From a checkpoint of a small image classifier.
Model: 2.78M parameters, norm layernorm, activation swiglu, depths [2, 5, 5].
Data: 49215 training examples, 110.8 epochs.
Rows from block 8 of a small image classifier, named by matrix and row number. Rows with one number belong to one neuron. Each number is 200 + 40 x the weight over its row's rms, rounded and kept within 0 to 999. All counts start at 0. After the name is the row's rms in percent of the matrix's.
After each neuron's rows are labels from the 100 images, of 14848, where the neuron reaches its largest size: "colour at peak" is the nearest of a few named colours to the mean colour under the peak. Only what is clearly more common there than usual is listed. The data: retinal OCT scans (Kermany 2017). In brackets: how many of the 100.
# gate: MLP gate (model.blocks.8.mlp.gate.weight, 512x256), inputs 0-255
# fc1: MLP up (model.blocks.8.mlp.fc1.weight, 512x256), inputs 0-255
# fc2: MLP down (model.blocks.8.mlp.fc2.weight, 256x512, transposed), outputs 0-255

gate.363,093,163,245,218,243,248,259,179,234,224,136,233,147,200,190,170,207,211,212,257,231,214,275,115,185,267,247,216,283,208,173,144,224,170,134,172,197,198,141,157,188,196,231,212,221,231,289,220,266,276,161,181,162,172,165,189,216,186,139,237,212,267,230,184,156,203,138,183,99,177,206,237,235,212,215,142,178,182,252,267,156,293,254,201,122,240,187,218,138,247,190,179,143,196,250,129,201,242,210,199,98,188,179,197,221,171,205,236,208,192,200,172,114,172,190,224,235,212,240,221,255,209,242,219,186,228,251,152,187,223,201,226,207,202,186,174,213,224,228,153,150,179,159,213,173,214,209,232,224,242,123,275,191,217,166,247,214,161,159,228,228,184,175,163,183,148,222,182,186,185,162,167,225,221,202,173,255,163,266,109,159,180,156,181,161,174,178,293,153,213,129,246,238,256,159,181,156,130,169,176,140,216,294,206,209,173,155,160,178,194,212,181,236,275,218,221,211,132,174,239,233,229,207,254,158,212,226,148,144,174,230,149,198,218,186,200,137,215,224,172,219,175,241,230,231,190,178,229,223,225,193,332,135,220,228,224,229
fc1.363,091,251,207,220,237,149,250,223,79,145,210,143,191,197,245,206,185,182,248,262,130,238,258,237,217,223,269,198,155,189,156,194,286,214,305,148,219,189,170,170,157,208,171,239,237,248,170,202,220,256,169,137,213,240,203,274,244,277,165,184,233,204,198,178,209,163,150,202,220,189,206,219,256,187,138,168,200,201,152,222,208,211,261,174,161,221,121,231,199,203,201,175,288,275,218,186,207,145,246,160,198,116,243,212,189,174,175,280,149,197,175,132,223,306,212,218,176,203,240,175,208,214,208,171,213,164,187,244,141,203,233,199,247,262,96,175,193,163,169,140,149,149,227,236,242,157,273,214,212,180,181,158,181,221,159,230,188,170,224,214,209,266,133,152,191,179,259,155,118,220,161,151,183,265,207,215,244,158,180,195,212,155,210,248,115,188,192,232,222,159,169,193,222,232,117,227,177,209,180,251,262,224,169,158,200,176,246,183,196,200,146,260,248,218,218,207,226,265,173,212,237,222,188,219,162,154,187,208,177,188,181,109,219,183,152,213,168,233,161,261,257,162,229,175,219,172,208,220,258,242,157,251,272,226,203,219,170
fc2.363,090,213,240,178,253,205,222,227,232,139,244,223,198,199,189,230,138,205,142,205,174,279,209,280,173,187,205,241,143,180,204,187,222,138,275,220,144,160,201,230,233,192,149,187,243,218,251,193,244,164,196,223,264,173,256,166,220,232,212,135,157,199,154,210,126,178,232,278,185,175,210,198,134,145,191,245,184,215,179,268,234,120,249,177,204,241,177,234,171,173,236,335,138,175,228,120,146,215,211,211,199,185,170,121,148,132,204,271,207,189,154,146,136,162,192,197,247,205,138,184,288,223,200,179,167,231,157,206,203,271,232,276,205,213,207,197,197,236,191,166,198,196,209,289,216,190,260,205,243,184,238,127,169,197,127,182,269,199,154,155,183,197,160,160,162,244,235,181,196,254,177,170,223,296,193,187,178,200,165,243,169,238,135,235,197,184,254,208,198,220,199,156,236,190,182,156,199,185,230,143,168,268,219,240,200,240,156,167,175,218,212,239,165,214,159,219,175,225,243,265,201,247,213,227,157,259,200,146,203,272,233,199,142,241,171,208,249,282,229,252,187,191,165,146,189,207,237,198,181,319,158,245,154,201,197,142,160
colour at peak: grey (55); white (30)

gate.397,098,260,226,226,289,238,208,205,198,183,131,203,158,168,120,161,189,224,223,190,225,179,217,208,157,200,228,271,150,154,157,224,173,164,242,257,229,158,180,161,210,147,180,228,121,99,225,188,214,160,227,238,176,217,170,237,226,269,204,228,120,162,238,269,164,217,200,191,225,193,205,267,238,260,295,199,248,202,161,249,125,197,257,186,157,185,242,174,209,185,189,268,156,155,244,180,259,254,159,191,225,243,157,214,200,191,231,175,210,154,135,213,193,217,239,239,211,206,146,190,160,207,181,150,237,194,130,222,149,138,192,168,241,240,171,167,231,110,262,214,203,208,180,226,213,198,217,177,118,221,160,254,177,227,207,177,202,234,215,173,157,167,229,202,223,228,273,195,157,94,207,250,210,146,204,225,208,239,235,170,123,168,156,229,141,205,270,188,289,263,163,284,278,190,139,240,213,188,242,182,205,278,282,99,198,226,209,209,145,229,172,187,171,166,157,231,175,220,189,156,196,223,254,171,220,201,210,181,164,215,193,199,262,231,177,207,157,165,220,162,224,137,164,243,177,164,179,123,197,149,208,218,227,184,265,206,257
fc1.397,091,220,209,249,154,162,175,115,227,132,270,197,217,181,200,155,216,212,192,164,226,262,219,167,172,259,253,189,273,197,182,207,191,210,270,215,224,181,240,191,173,237,211,161,248,176,211,235,217,244,179,165,112,174,227,231,170,182,140,247,145,247,195,259,241,200,152,151,195,194,198,175,208,243,162,211,139,210,176,214,195,245,148,219,151,171,166,212,147,215,250,137,164,204,162,155,267,174,219,188,239,113,225,256,250,211,112,256,157,138,126,158,167,221,163,206,254,229,174,137,269,206,209,212,189,117,234,255,201,158,239,183,197,240,113,193,238,273,233,282,158,202,206,227,207,191,261,240,268,203,279,273,186,168,153,260,157,244,285,227,246,205,205,188,217,215,203,227,117,153,150,190,214,227,186,224,250,161,188,237,266,186,204,181,231,195,150,237,164,168,203,184,195,222,224,157,201,201,194,259,170,307,197,198,115,204,150,148,183,225,129,212,186,227,179,140,195,212,210,212,220,157,140,176,234,118,304,233,209,209,176,193,170,124,138,198,198,263,162,227,211,169,196,245,179,163,181,195,225,217,227,183,196,147,224,242,213
fc2.397,088,188,190,177,236,173,260,146,181,206,122,164,213,138,226,178,157,201,213,192,267,222,166,145,204,211,218,220,126,253,198,194,188,197,201,226,143,176,116,147,176,215,221,166,129,194,266,222,238,192,190,229,233,210,225,241,222,168,141,153,188,129,233,219,135,252,267,235,197,181,125,191,237,216,225,241,171,225,264,250,169,195,200,203,233,212,196,265,181,148,176,230,161,262,193,116,183,212,209,216,229,242,239,176,183,215,246,270,157,197,293,201,189,197,95,208,210,184,80,125,228,189,207,190,250,217,129,202,184,163,239,188,185,212,219,241,250,225,158,228,280,176,261,172,168,221,187,168,254,192,230,222,157,199,150,237,244,215,208,209,188,137,188,177,232,188,233,188,224,135,217,254,214,224,245,229,233,162,263,184,163,134,146,232,186,172,255,140,247,142,104,238,235,184,285,246,228,214,197,206,183,174,208,209,158,306,186,237,313,220,216,249,222,155,199,171,234,269,189,127,215,206,185,187,219,265,218,228,155,255,155,199,219,178,184,165,190,212,268,212,193,226,214,152,137,166,206,175,239,202,233,227,160,159,150,242,277
colour at peak: grey (60)

gate.235,103,182,220,208,169,176,128,189,170,166,143,243,206,176,252,131,272,146,240,283,219,203,183,108,253,230,153,152,188,106,175,194,189,228,246,165,162,203,205,280,144,191,171,150,246,226,189,231,248,208,234,200,210,159,184,175,211,214,213,239,238,153,229,212,176,253,154,205,135,207,207,163,130,281,172,236,174,257,214,126,169,199,201,237,187,142,121,196,180,137,202,170,173,152,219,250,155,263,166,282,278,241,255,210,149,213,189,211,153,225,218,166,244,201,167,247,183,248,140,258,209,172,134,198,197,218,196,276,150,157,154,201,162,198,154,208,209,190,233,246,293,287,210,174,235,158,134,185,223,217,169,164,188,197,180,204,220,133,231,266,196,191,221,256,248,177,161,203,117,192,201,114,186,162,200,146,214,339,203,174,192,256,196,140,168,221,189,225,229,232,189,156,208,203,183,231,219,183,200,216,220,246,255,208,161,208,179,197,231,226,203,235,228,225,228,208,233,194,143,110,196,220,267,168,234,235,176,213,187,199,138,154,222,146,162,189,180,171,264,132,204,192,173,222,259,207,181,190,230,256,182,241,129,174,270,205,193
fc1.235,100,228,150,272,192,268,203,189,191,183,179,224,184,262,177,217,203,213,179,179,133,167,186,198,197,189,203,202,239,180,229,175,120,198,178,221,245,180,150,173,202,220,172,184,182,246,150,248,175,237,221,267,193,165,255,208,179,247,168,248,194,169,268,205,179,190,164,192,263,269,197,212,197,177,196,182,135,177,219,225,180,131,137,242,216,135,217,207,184,236,148,115,211,199,248,264,219,157,252,208,183,197,220,189,190,161,233,233,188,255,141,249,262,203,215,208,224,181,151,237,273,299,203,215,201,246,190,193,220,166,184,211,174,160,218,175,245,281,148,148,261,272,224,111,187,197,225,158,199,189,184,259,212,143,212,153,117,225,203,238,122,175,212,187,130,183,171,219,236,295,225,209,230,162,185,187,243,167,160,220,189,300,199,203,123,179,210,231,119,190,205,262,211,144,216,134,167,181,102,228,171,231,215,156,196,205,201,164,236,166,143,241,189,206,239,178,182,214,137,217,180,157,247,285,194,228,257,90,205,217,188,169,153,289,207,223,286,168,140,207,176,247,226,189,156,242,197,205,200,237,184,122,152,216,92,205,199
fc2.235,101,127,159,210,240,208,190,208,185,255,246,123,180,114,148,163,309,208,230,213,187,261,154,214,261,234,236,174,217,190,185,237,196,172,215,235,302,213,237,194,236,210,195,222,183,141,197,198,226,262,137,234,203,173,167,181,223,189,224,172,143,165,150,193,267,142,151,226,167,195,180,142,307,214,213,216,201,196,244,245,178,255,282,178,237,131,249,221,192,184,203,193,231,222,261,267,139,169,153,174,160,147,227,233,203,169,212,182,168,154,226,211,164,254,241,216,229,222,190,256,161,207,193,201,150,217,234,156,136,158,224,183,231,278,181,204,207,118,229,203,99,209,204,131,127,225,283,223,238,207,183,247,176,187,206,201,267,203,227,236,196,184,197,225,163,237,187,127,228,169,222,215,214,206,190,133,128,254,200,175,200,212,221,235,141,177,205,245,246,172,140,246,197,273,170,186,173,163,194,235,202,195,176,222,202,183,211,169,206,201,187,219,227,274,198,172,203,193,269,179,281,186,165,251,187,187,224,245,233,198,309,204,218,190,133,221,164,224,216,254,261,190,229,189,225,215,104,228,171,240,268,275,286,178,215,265,260
colour at peak: grey (54)

gate.289,096,224,251,187,223,219,208,223,220,236,245,146,189,188,245,190,175,208,182,218,187,133,233,179,240,188,257,181,228,221,266,258,321,197,184,135,193,239,178,233,203,244,218,254,148,202,202,163,234,161,297,152,197,196,193,162,179,185,247,225,194,195,151,220,68,163,159,215,214,186,185,142,260,200,203,223,180,225,276,261,167,279,170,196,257,184,156,198,200,138,201,168,124,226,147,187,149,182,199,177,226,183,210,167,191,167,305,199,212,191,218,147,230,153,227,171,193,201,228,162,244,178,208,175,192,270,210,166,226,192,205,184,236,245,241,145,205,78,221,239,202,217,177,167,313,176,195,138,221,231,195,181,239,158,169,191,222,167,226,285,217,177,131,245,162,286,229,176,171,155,109,213,222,199,193,210,141,156,177,186,196,227,300,150,190,248,135,162,178,201,225,201,148,158,142,208,216,233,177,206,218,207,173,156,183,202,230,201,204,202,177,291,145,233,176,206,184,185,160,167,224,210,187,234,160,75,172,241,209,249,136,178,216,234,192,231,264,233,276,197,210,215,148,239,191,209,175,270,172,207,156,260,158,211,247,246,165
fc1.289,090,219,187,256,272,142,256,136,153,163,232,250,176,187,282,274,177,147,139,150,121,243,209,175,265,218,172,237,147,196,204,221,191,145,194,215,245,224,190,171,178,173,178,167,176,188,225,226,216,177,263,163,231,111,144,184,239,228,157,214,145,211,147,115,221,274,243,238,203,225,207,233,286,201,185,112,207,140,228,166,258,184,197,186,183,260,94,191,185,141,256,235,214,300,201,211,185,159,237,207,197,168,226,268,210,257,178,161,198,218,252,283,187,227,160,263,188,204,166,242,202,109,264,192,255,140,207,170,181,241,257,188,346,177,227,236,192,230,272,208,163,242,167,225,164,235,196,199,234,173,191,188,130,226,185,214,215,232,161,185,177,136,183,185,215,126,229,210,205,163,209,153,235,138,202,218,177,132,184,191,232,215,202,253,146,270,196,244,188,150,170,164,157,266,132,187,174,187,170,207,179,203,202,155,184,185,250,170,235,173,225,153,230,209,160,146,154,174,212,224,216,221,190,194,195,200,220,217,193,147,220,184,220,222,228,238,193,218,163,178,213,202,247,150,182,184,146,284,191,211,208,188,157,208,146,263,138
fc2.289,089,190,223,209,258,174,213,189,197,115,152,206,170,180,218,214,127,182,229,169,149,140,228,308,160,245,283,205,252,166,192,158,198,172,118,267,290,198,244,205,165,182,196,240,187,140,213,204,196,261,230,175,161,153,141,200,247,219,263,202,261,197,208,179,193,316,241,173,111,219,235,241,80,204,225,170,204,182,217,165,224,189,266,164,195,153,204,110,194,179,191,196,243,178,196,106,246,240,175,156,237,205,185,185,204,233,243,213,188,222,218,196,195,191,189,197,201,140,137,214,251,188,179,245,241,152,243,260,193,245,260,177,244,165,225,218,200,188,182,152,165,250,179,228,189,176,213,119,184,277,208,178,233,209,240,186,228,172,195,233,164,188,174,212,186,260,176,209,251,246,263,101,159,223,243,213,208,170,118,186,238,185,208,185,191,153,212,227,254,176,171,149,246,306,166,157,187,212,181,185,177,303,224,182,234,241,193,185,197,215,188,175,260,172,203,219,187,174,134,156,169,117,224,211,180,209,194,150,188,190,186,221,231,195,234,210,215,159,201,264,119,184,134,205,171,202,177,226,154,276,227,182,122,223,222,116,195
colour at peak: white (26)

gate.511,096,270,250,139,154,209,277,147,192,189,172,198,191,205,178,253,238,246,229,227,192,128,184,255,137,208,256,287,185,227,129,201,286,168,213,244,201,218,212,269,187,176,145,203,203,130,211,241,222,203,248,214,224,197,193,215,186,222,199,258,176,209,205,184,146,181,188,184,197,219,156,221,206,238,190,173,165,135,155,215,186,198,208,139,252,219,135,210,239,180,200,179,151,228,235,256,189,184,231,226,221,240,190,202,178,189,171,192,174,199,229,205,183,240,202,209,192,243,196,232,222,252,187,127,236,248,194,178,168,196,202,200,171,198,245,219,215,197,159,84,174,271,184,223,252,173,188,182,148,159,163,206,198,249,113,200,215,188,222,250,154,176,205,180,193,214,207,276,162,230,146,145,217,215,236,123,165,170,116,107,140,259,161,220,221,276,181,259,253,224,205,186,172,231,141,158,215,214,170,195,200,218,196,131,212,147,216,237,161,190,278,177,109,205,229,175,147,230,176,194,239,224,255,333,240,270,228,220,194,196,170,225,314,274,186,122,144,174,227,262,286,165,149,201,210,151,184,112,183,178,213,217,181,218,236,264,165
fc1.511,097,186,237,205,176,156,203,292,214,117,174,205,174,184,197,158,231,200,206,155,233,242,199,143,269,161,203,178,177,163,213,208,206,188,192,188,175,230,169,191,245,227,136,158,206,115,135,298,110,234,300,166,196,220,168,196,235,217,172,197,181,194,187,235,274,229,143,163,240,242,198,189,226,252,200,198,201,237,226,188,191,191,259,174,212,276,220,193,209,201,162,149,258,198,195,251,257,202,252,180,131,174,137,269,189,207,184,225,208,156,183,147,236,207,210,193,245,206,214,166,208,159,237,198,158,162,162,215,225,133,269,186,216,212,145,109,177,205,226,176,178,222,217,196,217,194,138,294,225,214,239,224,188,213,174,165,175,156,314,173,223,317,179,204,293,237,183,174,230,194,187,171,178,264,155,217,252,183,225,266,173,199,239,204,269,159,146,180,165,118,215,171,166,164,182,193,164,184,212,264,206,188,239,204,220,192,196,226,172,172,165,230,235,190,174,149,167,217,198,311,234,191,144,205,109,182,163,232,221,161,150,186,102,198,185,178,185,195,122,210,153,188,238,204,221,174,267,216,185,161,111,192,299,237,135,167,225
fc2.511,093,223,203,202,181,203,221,158,196,151,234,123,222,212,222,239,155,219,191,206,216,187,222,194,199,195,151,97,164,272,156,231,199,110,258,258,154,189,166,167,210,184,240,204,143,236,183,148,247,147,206,158,175,225,203,247,212,191,149,161,137,199,213,187,156,214,218,232,131,224,172,206,200,191,182,308,122,183,176,276,203,113,166,135,271,141,160,227,186,189,159,183,152,225,182,135,211,259,228,185,261,186,224,233,207,216,132,185,207,189,244,219,192,241,151,151,234,229,176,193,268,142,157,206,200,261,211,267,242,147,224,183,201,190,238,194,223,230,203,202,164,154,259,238,229,205,160,213,226,228,200,236,115,219,167,191,187,165,242,212,167,203,221,177,122,249,204,196,176,226,283,213,186,222,220,206,210,162,153,135,238,134,210,245,159,179,213,178,278,183,245,140,219,213,279,222,221,177,216,212,178,210,255,236,136,315,156,252,153,236,248,152,248,252,202,218,186,218,283,179,171,237,190,205,150,279,217,227,246,229,154,145,225,132,196,201,226,193,233,165,137,242,280,136,213,204,176,223,215,156,191,234,126,142,188,285,215
colour at peak: grey (68)

gate.337,102,251,187,177,145,173,205,159,172,226,221,223,152,159,226,158,233,181,183,205,169,190,169,233,159,216,208,212,261,211,202,198,151,261,250,167,197,161,206,184,190,163,163,236,120,215,266,229,165,239,221,236,238,164,154,183,204,85,226,141,239,172,242,208,212,246,229,182,236,158,241,220,170,228,182,222,169,133,258,195,162,228,223,243,166,149,199,172,230,191,147,254,182,186,220,137,219,210,137,210,138,163,181,274,235,156,206,196,206,257,193,269,218,257,181,181,169,216,146,271,215,164,163,209,198,153,190,226,203,128,185,240,183,234,270,137,296,201,111,213,338,248,198,181,215,214,160,281,175,168,198,170,162,244,215,194,223,119,207,221,205,208,228,224,120,237,174,219,227,238,263,188,201,110,224,152,171,305,148,156,173,213,209,286,216,182,252,228,208,185,220,240,246,154,170,221,259,240,176,247,166,191,216,214,265,153,192,133,193,241,223,213,248,199,212,212,158,291,163,169,135,221,213,236,285,175,205,182,166,199,200,211,203,246,200,149,198,146,241,214,242,192,91,172,182,218,176,232,190,193,170,171,149,231,211,207,115
fc1.337,102,125,209,177,126,191,135,176,169,219,257,213,218,268,177,163,224,178,190,217,177,235,186,144,210,276,113,178,192,140,234,189,83,243,121,273,149,235,227,187,237,232,210,165,243,277,163,218,192,203,178,152,167,229,216,208,203,203,219,211,262,160,172,204,202,187,254,246,244,185,240,175,199,243,206,270,178,238,250,201,253,158,229,336,210,183,195,187,143,157,250,149,221,164,191,228,194,231,176,241,233,256,201,231,144,207,188,219,213,247,173,146,226,212,208,213,191,189,254,229,234,228,214,131,78,216,155,175,150,136,140,226,166,209,179,263,194,230,241,203,222,192,159,155,237,211,270,236,241,116,218,200,241,142,169,210,157,212,195,216,275,142,222,250,180,173,267,147,219,180,188,152,176,185,247,148,194,223,182,255,208,186,239,171,245,188,199,173,102,263,129,268,186,183,217,221,122,231,201,129,229,180,189,179,172,207,186,162,228,137,191,195,143,227,189,170,214,199,254,203,141,187,124,205,212,251,234,197,274,287,218,246,201,184,192,237,206,203,205,147,172,196,151,198,244,236,175,200,269,198,213,209,191,254,212,186,251
fc2.337,100,178,175,189,194,194,211,220,161,174,232,145,174,212,213,221,183,262,189,235,129,223,259,252,224,191,97,186,277,166,180,168,193,92,285,152,243,226,245,151,243,252,278,184,254,215,181,168,225,249,201,183,131,239,240,239,149,209,243,159,181,203,214,239,180,165,142,139,184,162,204,249,245,168,191,220,167,220,175,213,217,182,238,167,229,217,191,174,279,135,215,167,303,198,187,236,197,209,172,217,261,124,186,253,152,203,160,194,205,237,190,225,149,198,191,207,252,212,223,248,207,207,183,170,247,239,156,192,197,138,261,216,215,196,177,185,192,151,184,276,166,111,207,139,149,169,170,156,218,159,227,186,265,217,199,154,264,205,204,283,158,160,187,173,194,240,181,199,259,222,145,148,271,210,232,198,218,208,146,225,241,224,227,222,200,177,170,176,150,211,233,149,160,189,192,287,204,296,171,229,161,159,236,205,183,114,174,212,144,241,254,173,136,248,225,183,159,201,272,213,237,176,92,245,268,173,234,233,272,167,179,175,218,185,195,214,223,237,169,196,247,173,173,268,230,215,170,211,220,139,170,222,160,282,221,152,145
colour at peak: grey (62)

gate.102,097,229,208,218,239,148,199,173,168,234,168,223,231,164,203,167,206,221,186,245,207,154,178,165,324,133,222,243,243,207,177,201,259,148,325,219,256,284,205,241,209,193,175,190,260,179,247,221,228,208,176,166,181,230,240,238,321,236,221,200,183,275,242,186,171,218,153,199,246,187,213,231,130,265,146,189,164,194,168,168,163,159,243,213,214,252,172,186,126,172,195,164,256,187,217,218,190,239,174,197,221,184,143,139,200,157,193,225,207,244,209,125,225,120,117,213,210,165,224,207,182,187,237,192,222,236,233,164,214,182,165,143,193,193,162,210,111,214,248,190,156,228,183,216,187,171,169,136,197,200,145,117,244,198,130,254,149,141,183,180,244,234,188,180,219,297,203,278,223,182,133,309,160,216,153,274,267,219,196,171,216,159,187,231,180,221,226,242,162,262,266,204,105,209,148,296,176,210,161,174,186,169,182,217,184,222,177,214,225,175,188,186,157,145,212,166,177,128,173,163,278,261,201,175,150,172,244,248,172,209,223,210,171,193,177,194,174,216,197,151,253,229,242,196,258,199,174,226,234,174,167,220,138,209,236,193,172
fc1.102,090,236,161,188,132,156,265,165,246,227,195,173,207,203,239,255,263,211,224,238,177,206,244,191,245,209,128,250,210,192,171,163,210,243,167,234,228,231,206,234,205,124,157,210,213,177,218,219,235,169,192,183,139,208,196,207,234,280,182,177,188,211,228,223,295,175,236,251,212,187,142,269,214,94,199,205,260,149,297,175,262,221,230,203,221,126,244,209,150,140,189,211,227,229,163,206,180,190,121,168,225,131,206,296,185,197,198,170,209,205,211,188,251,204,172,245,175,148,226,165,165,211,242,201,184,206,226,146,271,126,198,230,202,241,189,217,183,156,201,191,204,195,227,199,267,218,223,159,209,170,221,167,206,234,215,139,181,146,169,181,242,180,141,238,227,245,142,201,235,202,177,227,156,144,190,207,136,230,188,204,236,156,255,208,168,328,196,296,196,207,220,222,211,144,230,250,210,250,190,241,215,146,100,170,173,250,255,183,222,180,256,319,161,209,249,206,175,229,145,226,215,213,74,241,182,148,174,265,196,171,200,189,192,208,233,139,138,193,221,192,205,233,121,133,199,241,184,141,261,210,159,196,169,183,220,161,155
fc2.102,089,174,191,200,215,223,175,288,156,249,183,166,210,202,187,186,185,211,165,213,229,210,224,278,144,140,131,198,285,295,230,248,222,189,142,133,160,231,290,285,215,200,309,213,191,152,191,206,184,157,247,104,242,152,166,239,236,225,239,132,174,188,237,273,195,230,188,178,209,161,180,196,266,255,123,199,197,194,164,175,219,227,194,223,193,184,145,142,193,109,183,212,216,190,202,194,243,231,132,173,239,221,207,161,98,259,160,110,174,237,189,175,177,221,149,260,240,229,246,196,208,143,224,268,152,184,188,219,177,222,142,176,217,194,195,206,196,212,159,193,274,240,201,192,169,158,204,213,176,224,213,165,187,193,236,220,132,265,189,225,184,232,234,200,174,239,157,138,154,163,93,136,189,148,237,210,154,271,172,191,159,254,221,188,228,177,195,217,157,217,220,172,197,153,212,171,271,247,147,182,192,177,214,174,221,210,141,211,163,269,256,235,275,164,176,222,182,171,186,184,151,269,216,266,165,251,212,189,221,157,267,190,179,209,170,229,213,148,142,152,166,242,165,245,160,187,235,152,244,181,263,204,199,216,184,209,134
colour at peak: white (36)

gate.345,089,236,208,250,176,175,170,135,213,304,258,222,213,244,199,217,218,169,210,232,186,24,226,172,196,186,278,241,215,148,191,203,249,205,195,182,245,238,167,170,174,224,212,247,185,245,218,176,249,158,225,177,203,158,229,217,143,242,84,139,171,168,243,182,242,190,173,220,296,190,185,206,223,198,171,224,174,158,120,270,194,152,123,211,188,146,129,228,164,221,236,239,218,172,207,230,153,195,181,184,234,252,260,137,208,236,178,147,200,229,184,208,185,241,172,285,143,227,213,217,259,203,164,216,180,166,251,262,182,148,202,219,211,221,237,236,163,203,209,244,226,196,187,130,268,188,195,196,142,153,194,204,128,197,179,210,171,180,196,162,220,200,212,229,204,277,190,291,71,215,221,173,214,228,172,197,190,247,139,247,136,251,206,193,182,147,147,171,200,192,239,213,180,137,190,214,242,250,162,189,166,129,188,248,175,174,238,244,217,211,231,185,144,176,206,227,208,170,230,158,163,253,253,236,267,222,247,213,146,221,232,127,273,202,171,205,165,216,229,155,267,184,226,169,204,211,141,236,222,173,200,222,268,261,214,240,236
fc1.345,083,159,209,237,152,191,222,171,215,178,177,213,124,164,169,221,188,254,235,209,241,196,218,186,224,265,165,136,255,261,190,208,160,193,285,135,212,242,267,249,178,193,183,122,244,199,260,222,190,193,132,243,242,202,139,231,232,219,203,173,98,187,255,276,212,168,224,160,203,170,223,145,205,158,207,154,221,202,189,118,187,133,228,229,169,229,187,205,259,219,219,195,202,219,236,180,177,232,174,192,225,202,238,233,200,191,160,236,280,180,212,162,194,175,195,309,231,220,168,174,212,189,176,134,197,220,246,164,137,145,207,180,238,204,156,158,211,142,208,150,236,244,258,231,233,257,197,167,150,165,204,218,261,139,180,222,222,231,233,189,185,128,203,181,273,188,252,148,228,182,142,240,189,133,250,168,240,231,232,166,171,236,227,190,135,250,187,104,171,190,162,175,288,174,181,201,179,219,180,182,275,241,173,157,221,225,193,82,206,190,224,181,179,99,146,169,217,151,215,183,272,140,140,238,213,185,173,276,116,182,209,208,182,195,136,185,257,235,223,259,180,199,188,187,187,185,217,197,238,212,189,287,273,225,218,132,255
fc2.345,078,172,185,238,146,151,235,224,227,211,186,221,171,225,169,267,270,207,209,241,274,241,250,170,199,216,225,165,222,187,197,146,152,183,210,249,214,152,198,187,162,226,210,146,262,333,149,172,195,164,253,277,104,250,305,185,176,188,174,242,209,174,179,189,283,208,204,221,176,156,168,233,195,201,222,196,241,157,275,238,229,197,70,197,195,181,224,232,249,216,198,167,205,145,182,170,169,210,177,225,260,246,123,212,158,144,213,241,199,207,210,203,157,222,228,175,232,233,199,174,175,212,177,202,232,222,269,208,177,193,238,203,187,185,167,215,177,186,230,188,164,167,260,188,156,152,112,177,240,276,197,193,181,192,250,185,220,129,173,274,151,98,211,159,206,196,154,279,211,210,154,160,264,205,164,235,234,214,162,243,151,192,256,170,142,159,240,168,236,147,212,178,184,165,208,121,177,261,178,221,172,205,233,113,135,185,183,181,204,217,218,166,253,181,225,256,189,234,216,204,158,195,143,151,157,224,190,134,207,188,200,239,113,176,237,221,169,161,171,294,209,188,167,243,271,230,213,172,166,208,217,133,123,205,196,168,132
colour at peak: grey (61)

gate.52,103,213,234,167,211,156,259,163,195,142,156,216,177,159,227,212,223,282,157,226,259,124,227,241,151,236,199,269,205,145,120,205,209,171,241,233,210,186,285,183,243,157,139,141,222,163,250,264,240,255,174,219,215,159,185,235,231,193,141,209,145,211,205,237,171,227,229,204,183,146,173,213,186,222,297,226,238,163,195,281,172,194,168,180,199,245,226,194,224,190,268,202,181,158,271,210,207,183,212,252,240,275,221,227,179,189,238,183,189,190,208,246,168,229,168,241,176,233,168,199,183,212,199,211,240,203,227,207,188,163,169,228,116,184,242,175,262,175,223,163,199,196,160,248,221,169,217,259,105,134,128,162,136,267,139,194,254,237,206,210,181,133,207,238,216,199,224,187,176,176,194,168,142,188,216,91,171,164,180,91,113,188,175,200,180,211,188,258,179,252,163,247,261,231,227,156,186,227,203,183,295,218,192,220,189,170,189,251,116,180,223,177,184,214,186,226,204,227,150,150,167,173,288,275,198,159,209,233,195,218,216,182,308,273,203,138,121,141,160,227,194,143,167,209,197,103,229,166,192,208,226,210,174,198,194,243,187
fc1.52,108,189,236,251,238,207,246,251,203,254,210,196,226,270,224,191,172,201,230,198,150,285,231,155,195,220,154,132,191,204,158,177,202,244,186,155,208,244,232,188,247,200,227,194,211,249,207,216,157,227,148,121,184,221,137,230,192,173,221,222,148,244,186,216,193,227,287,151,218,186,191,148,186,179,233,245,197,265,164,163,229,225,267,207,146,194,225,202,241,202,139,168,190,203,169,164,207,271,211,104,204,94,208,265,191,211,184,272,192,241,193,165,181,175,225,171,210,255,194,169,256,219,242,140,199,237,214,172,161,211,178,206,192,261,166,215,181,199,178,222,198,154,274,170,219,201,223,263,245,176,201,287,280,198,261,192,167,270,265,198,214,272,130,225,213,215,278,210,272,206,191,147,135,223,190,235,197,217,208,274,233,187,229,100,155,184,220,183,136,149,226,179,201,250,210,179,191,169,248,191,167,143,176,101,200,237,239,142,134,160,163,206,213,139,214,146,176,217,244,248,171,241,195,232,117,164,229,221,225,174,188,262,132,173,122,191,185,232,212,230,102,170,169,144,253,143,214,276,248,209,139,207,233,169,246,211,213
fc2.52,116,206,128,231,267,255,276,162,201,144,231,222,204,179,262,131,128,125,131,160,234,195,134,144,216,227,194,180,175,194,107,171,272,145,222,221,228,240,230,221,248,268,189,225,218,201,242,145,225,194,241,204,242,190,182,296,194,61,156,215,250,133,192,214,282,267,166,255,232,205,171,164,180,216,178,260,162,184,256,216,208,219,215,201,176,193,190,233,243,183,166,243,152,233,206,234,217,210,257,189,199,223,216,191,156,154,214,235,150,192,263,174,222,226,195,165,251,144,168,175,245,234,236,260,229,263,160,254,147,191,179,181,236,201,193,202,207,215,196,140,191,246,227,250,165,248,177,217,205,228,167,217,171,196,160,156,253,132,195,214,180,191,211,247,155,207,170,181,178,237,236,240,180,139,149,237,173,170,221,172,210,153,168,234,144,132,244,170,241,167,167,172,221,206,203,216,273,180,200,271,194,234,218,230,125,249,167,224,146,241,226,177,183,285,173,225,200,172,144,177,186,228,187,151,216,215,240,236,235,172,224,200,242,152,116,156,237,183,226,132,199,183,224,146,230,110,193,170,258,158,141,161,102,226,197,252,167
colour at peak: grey (54)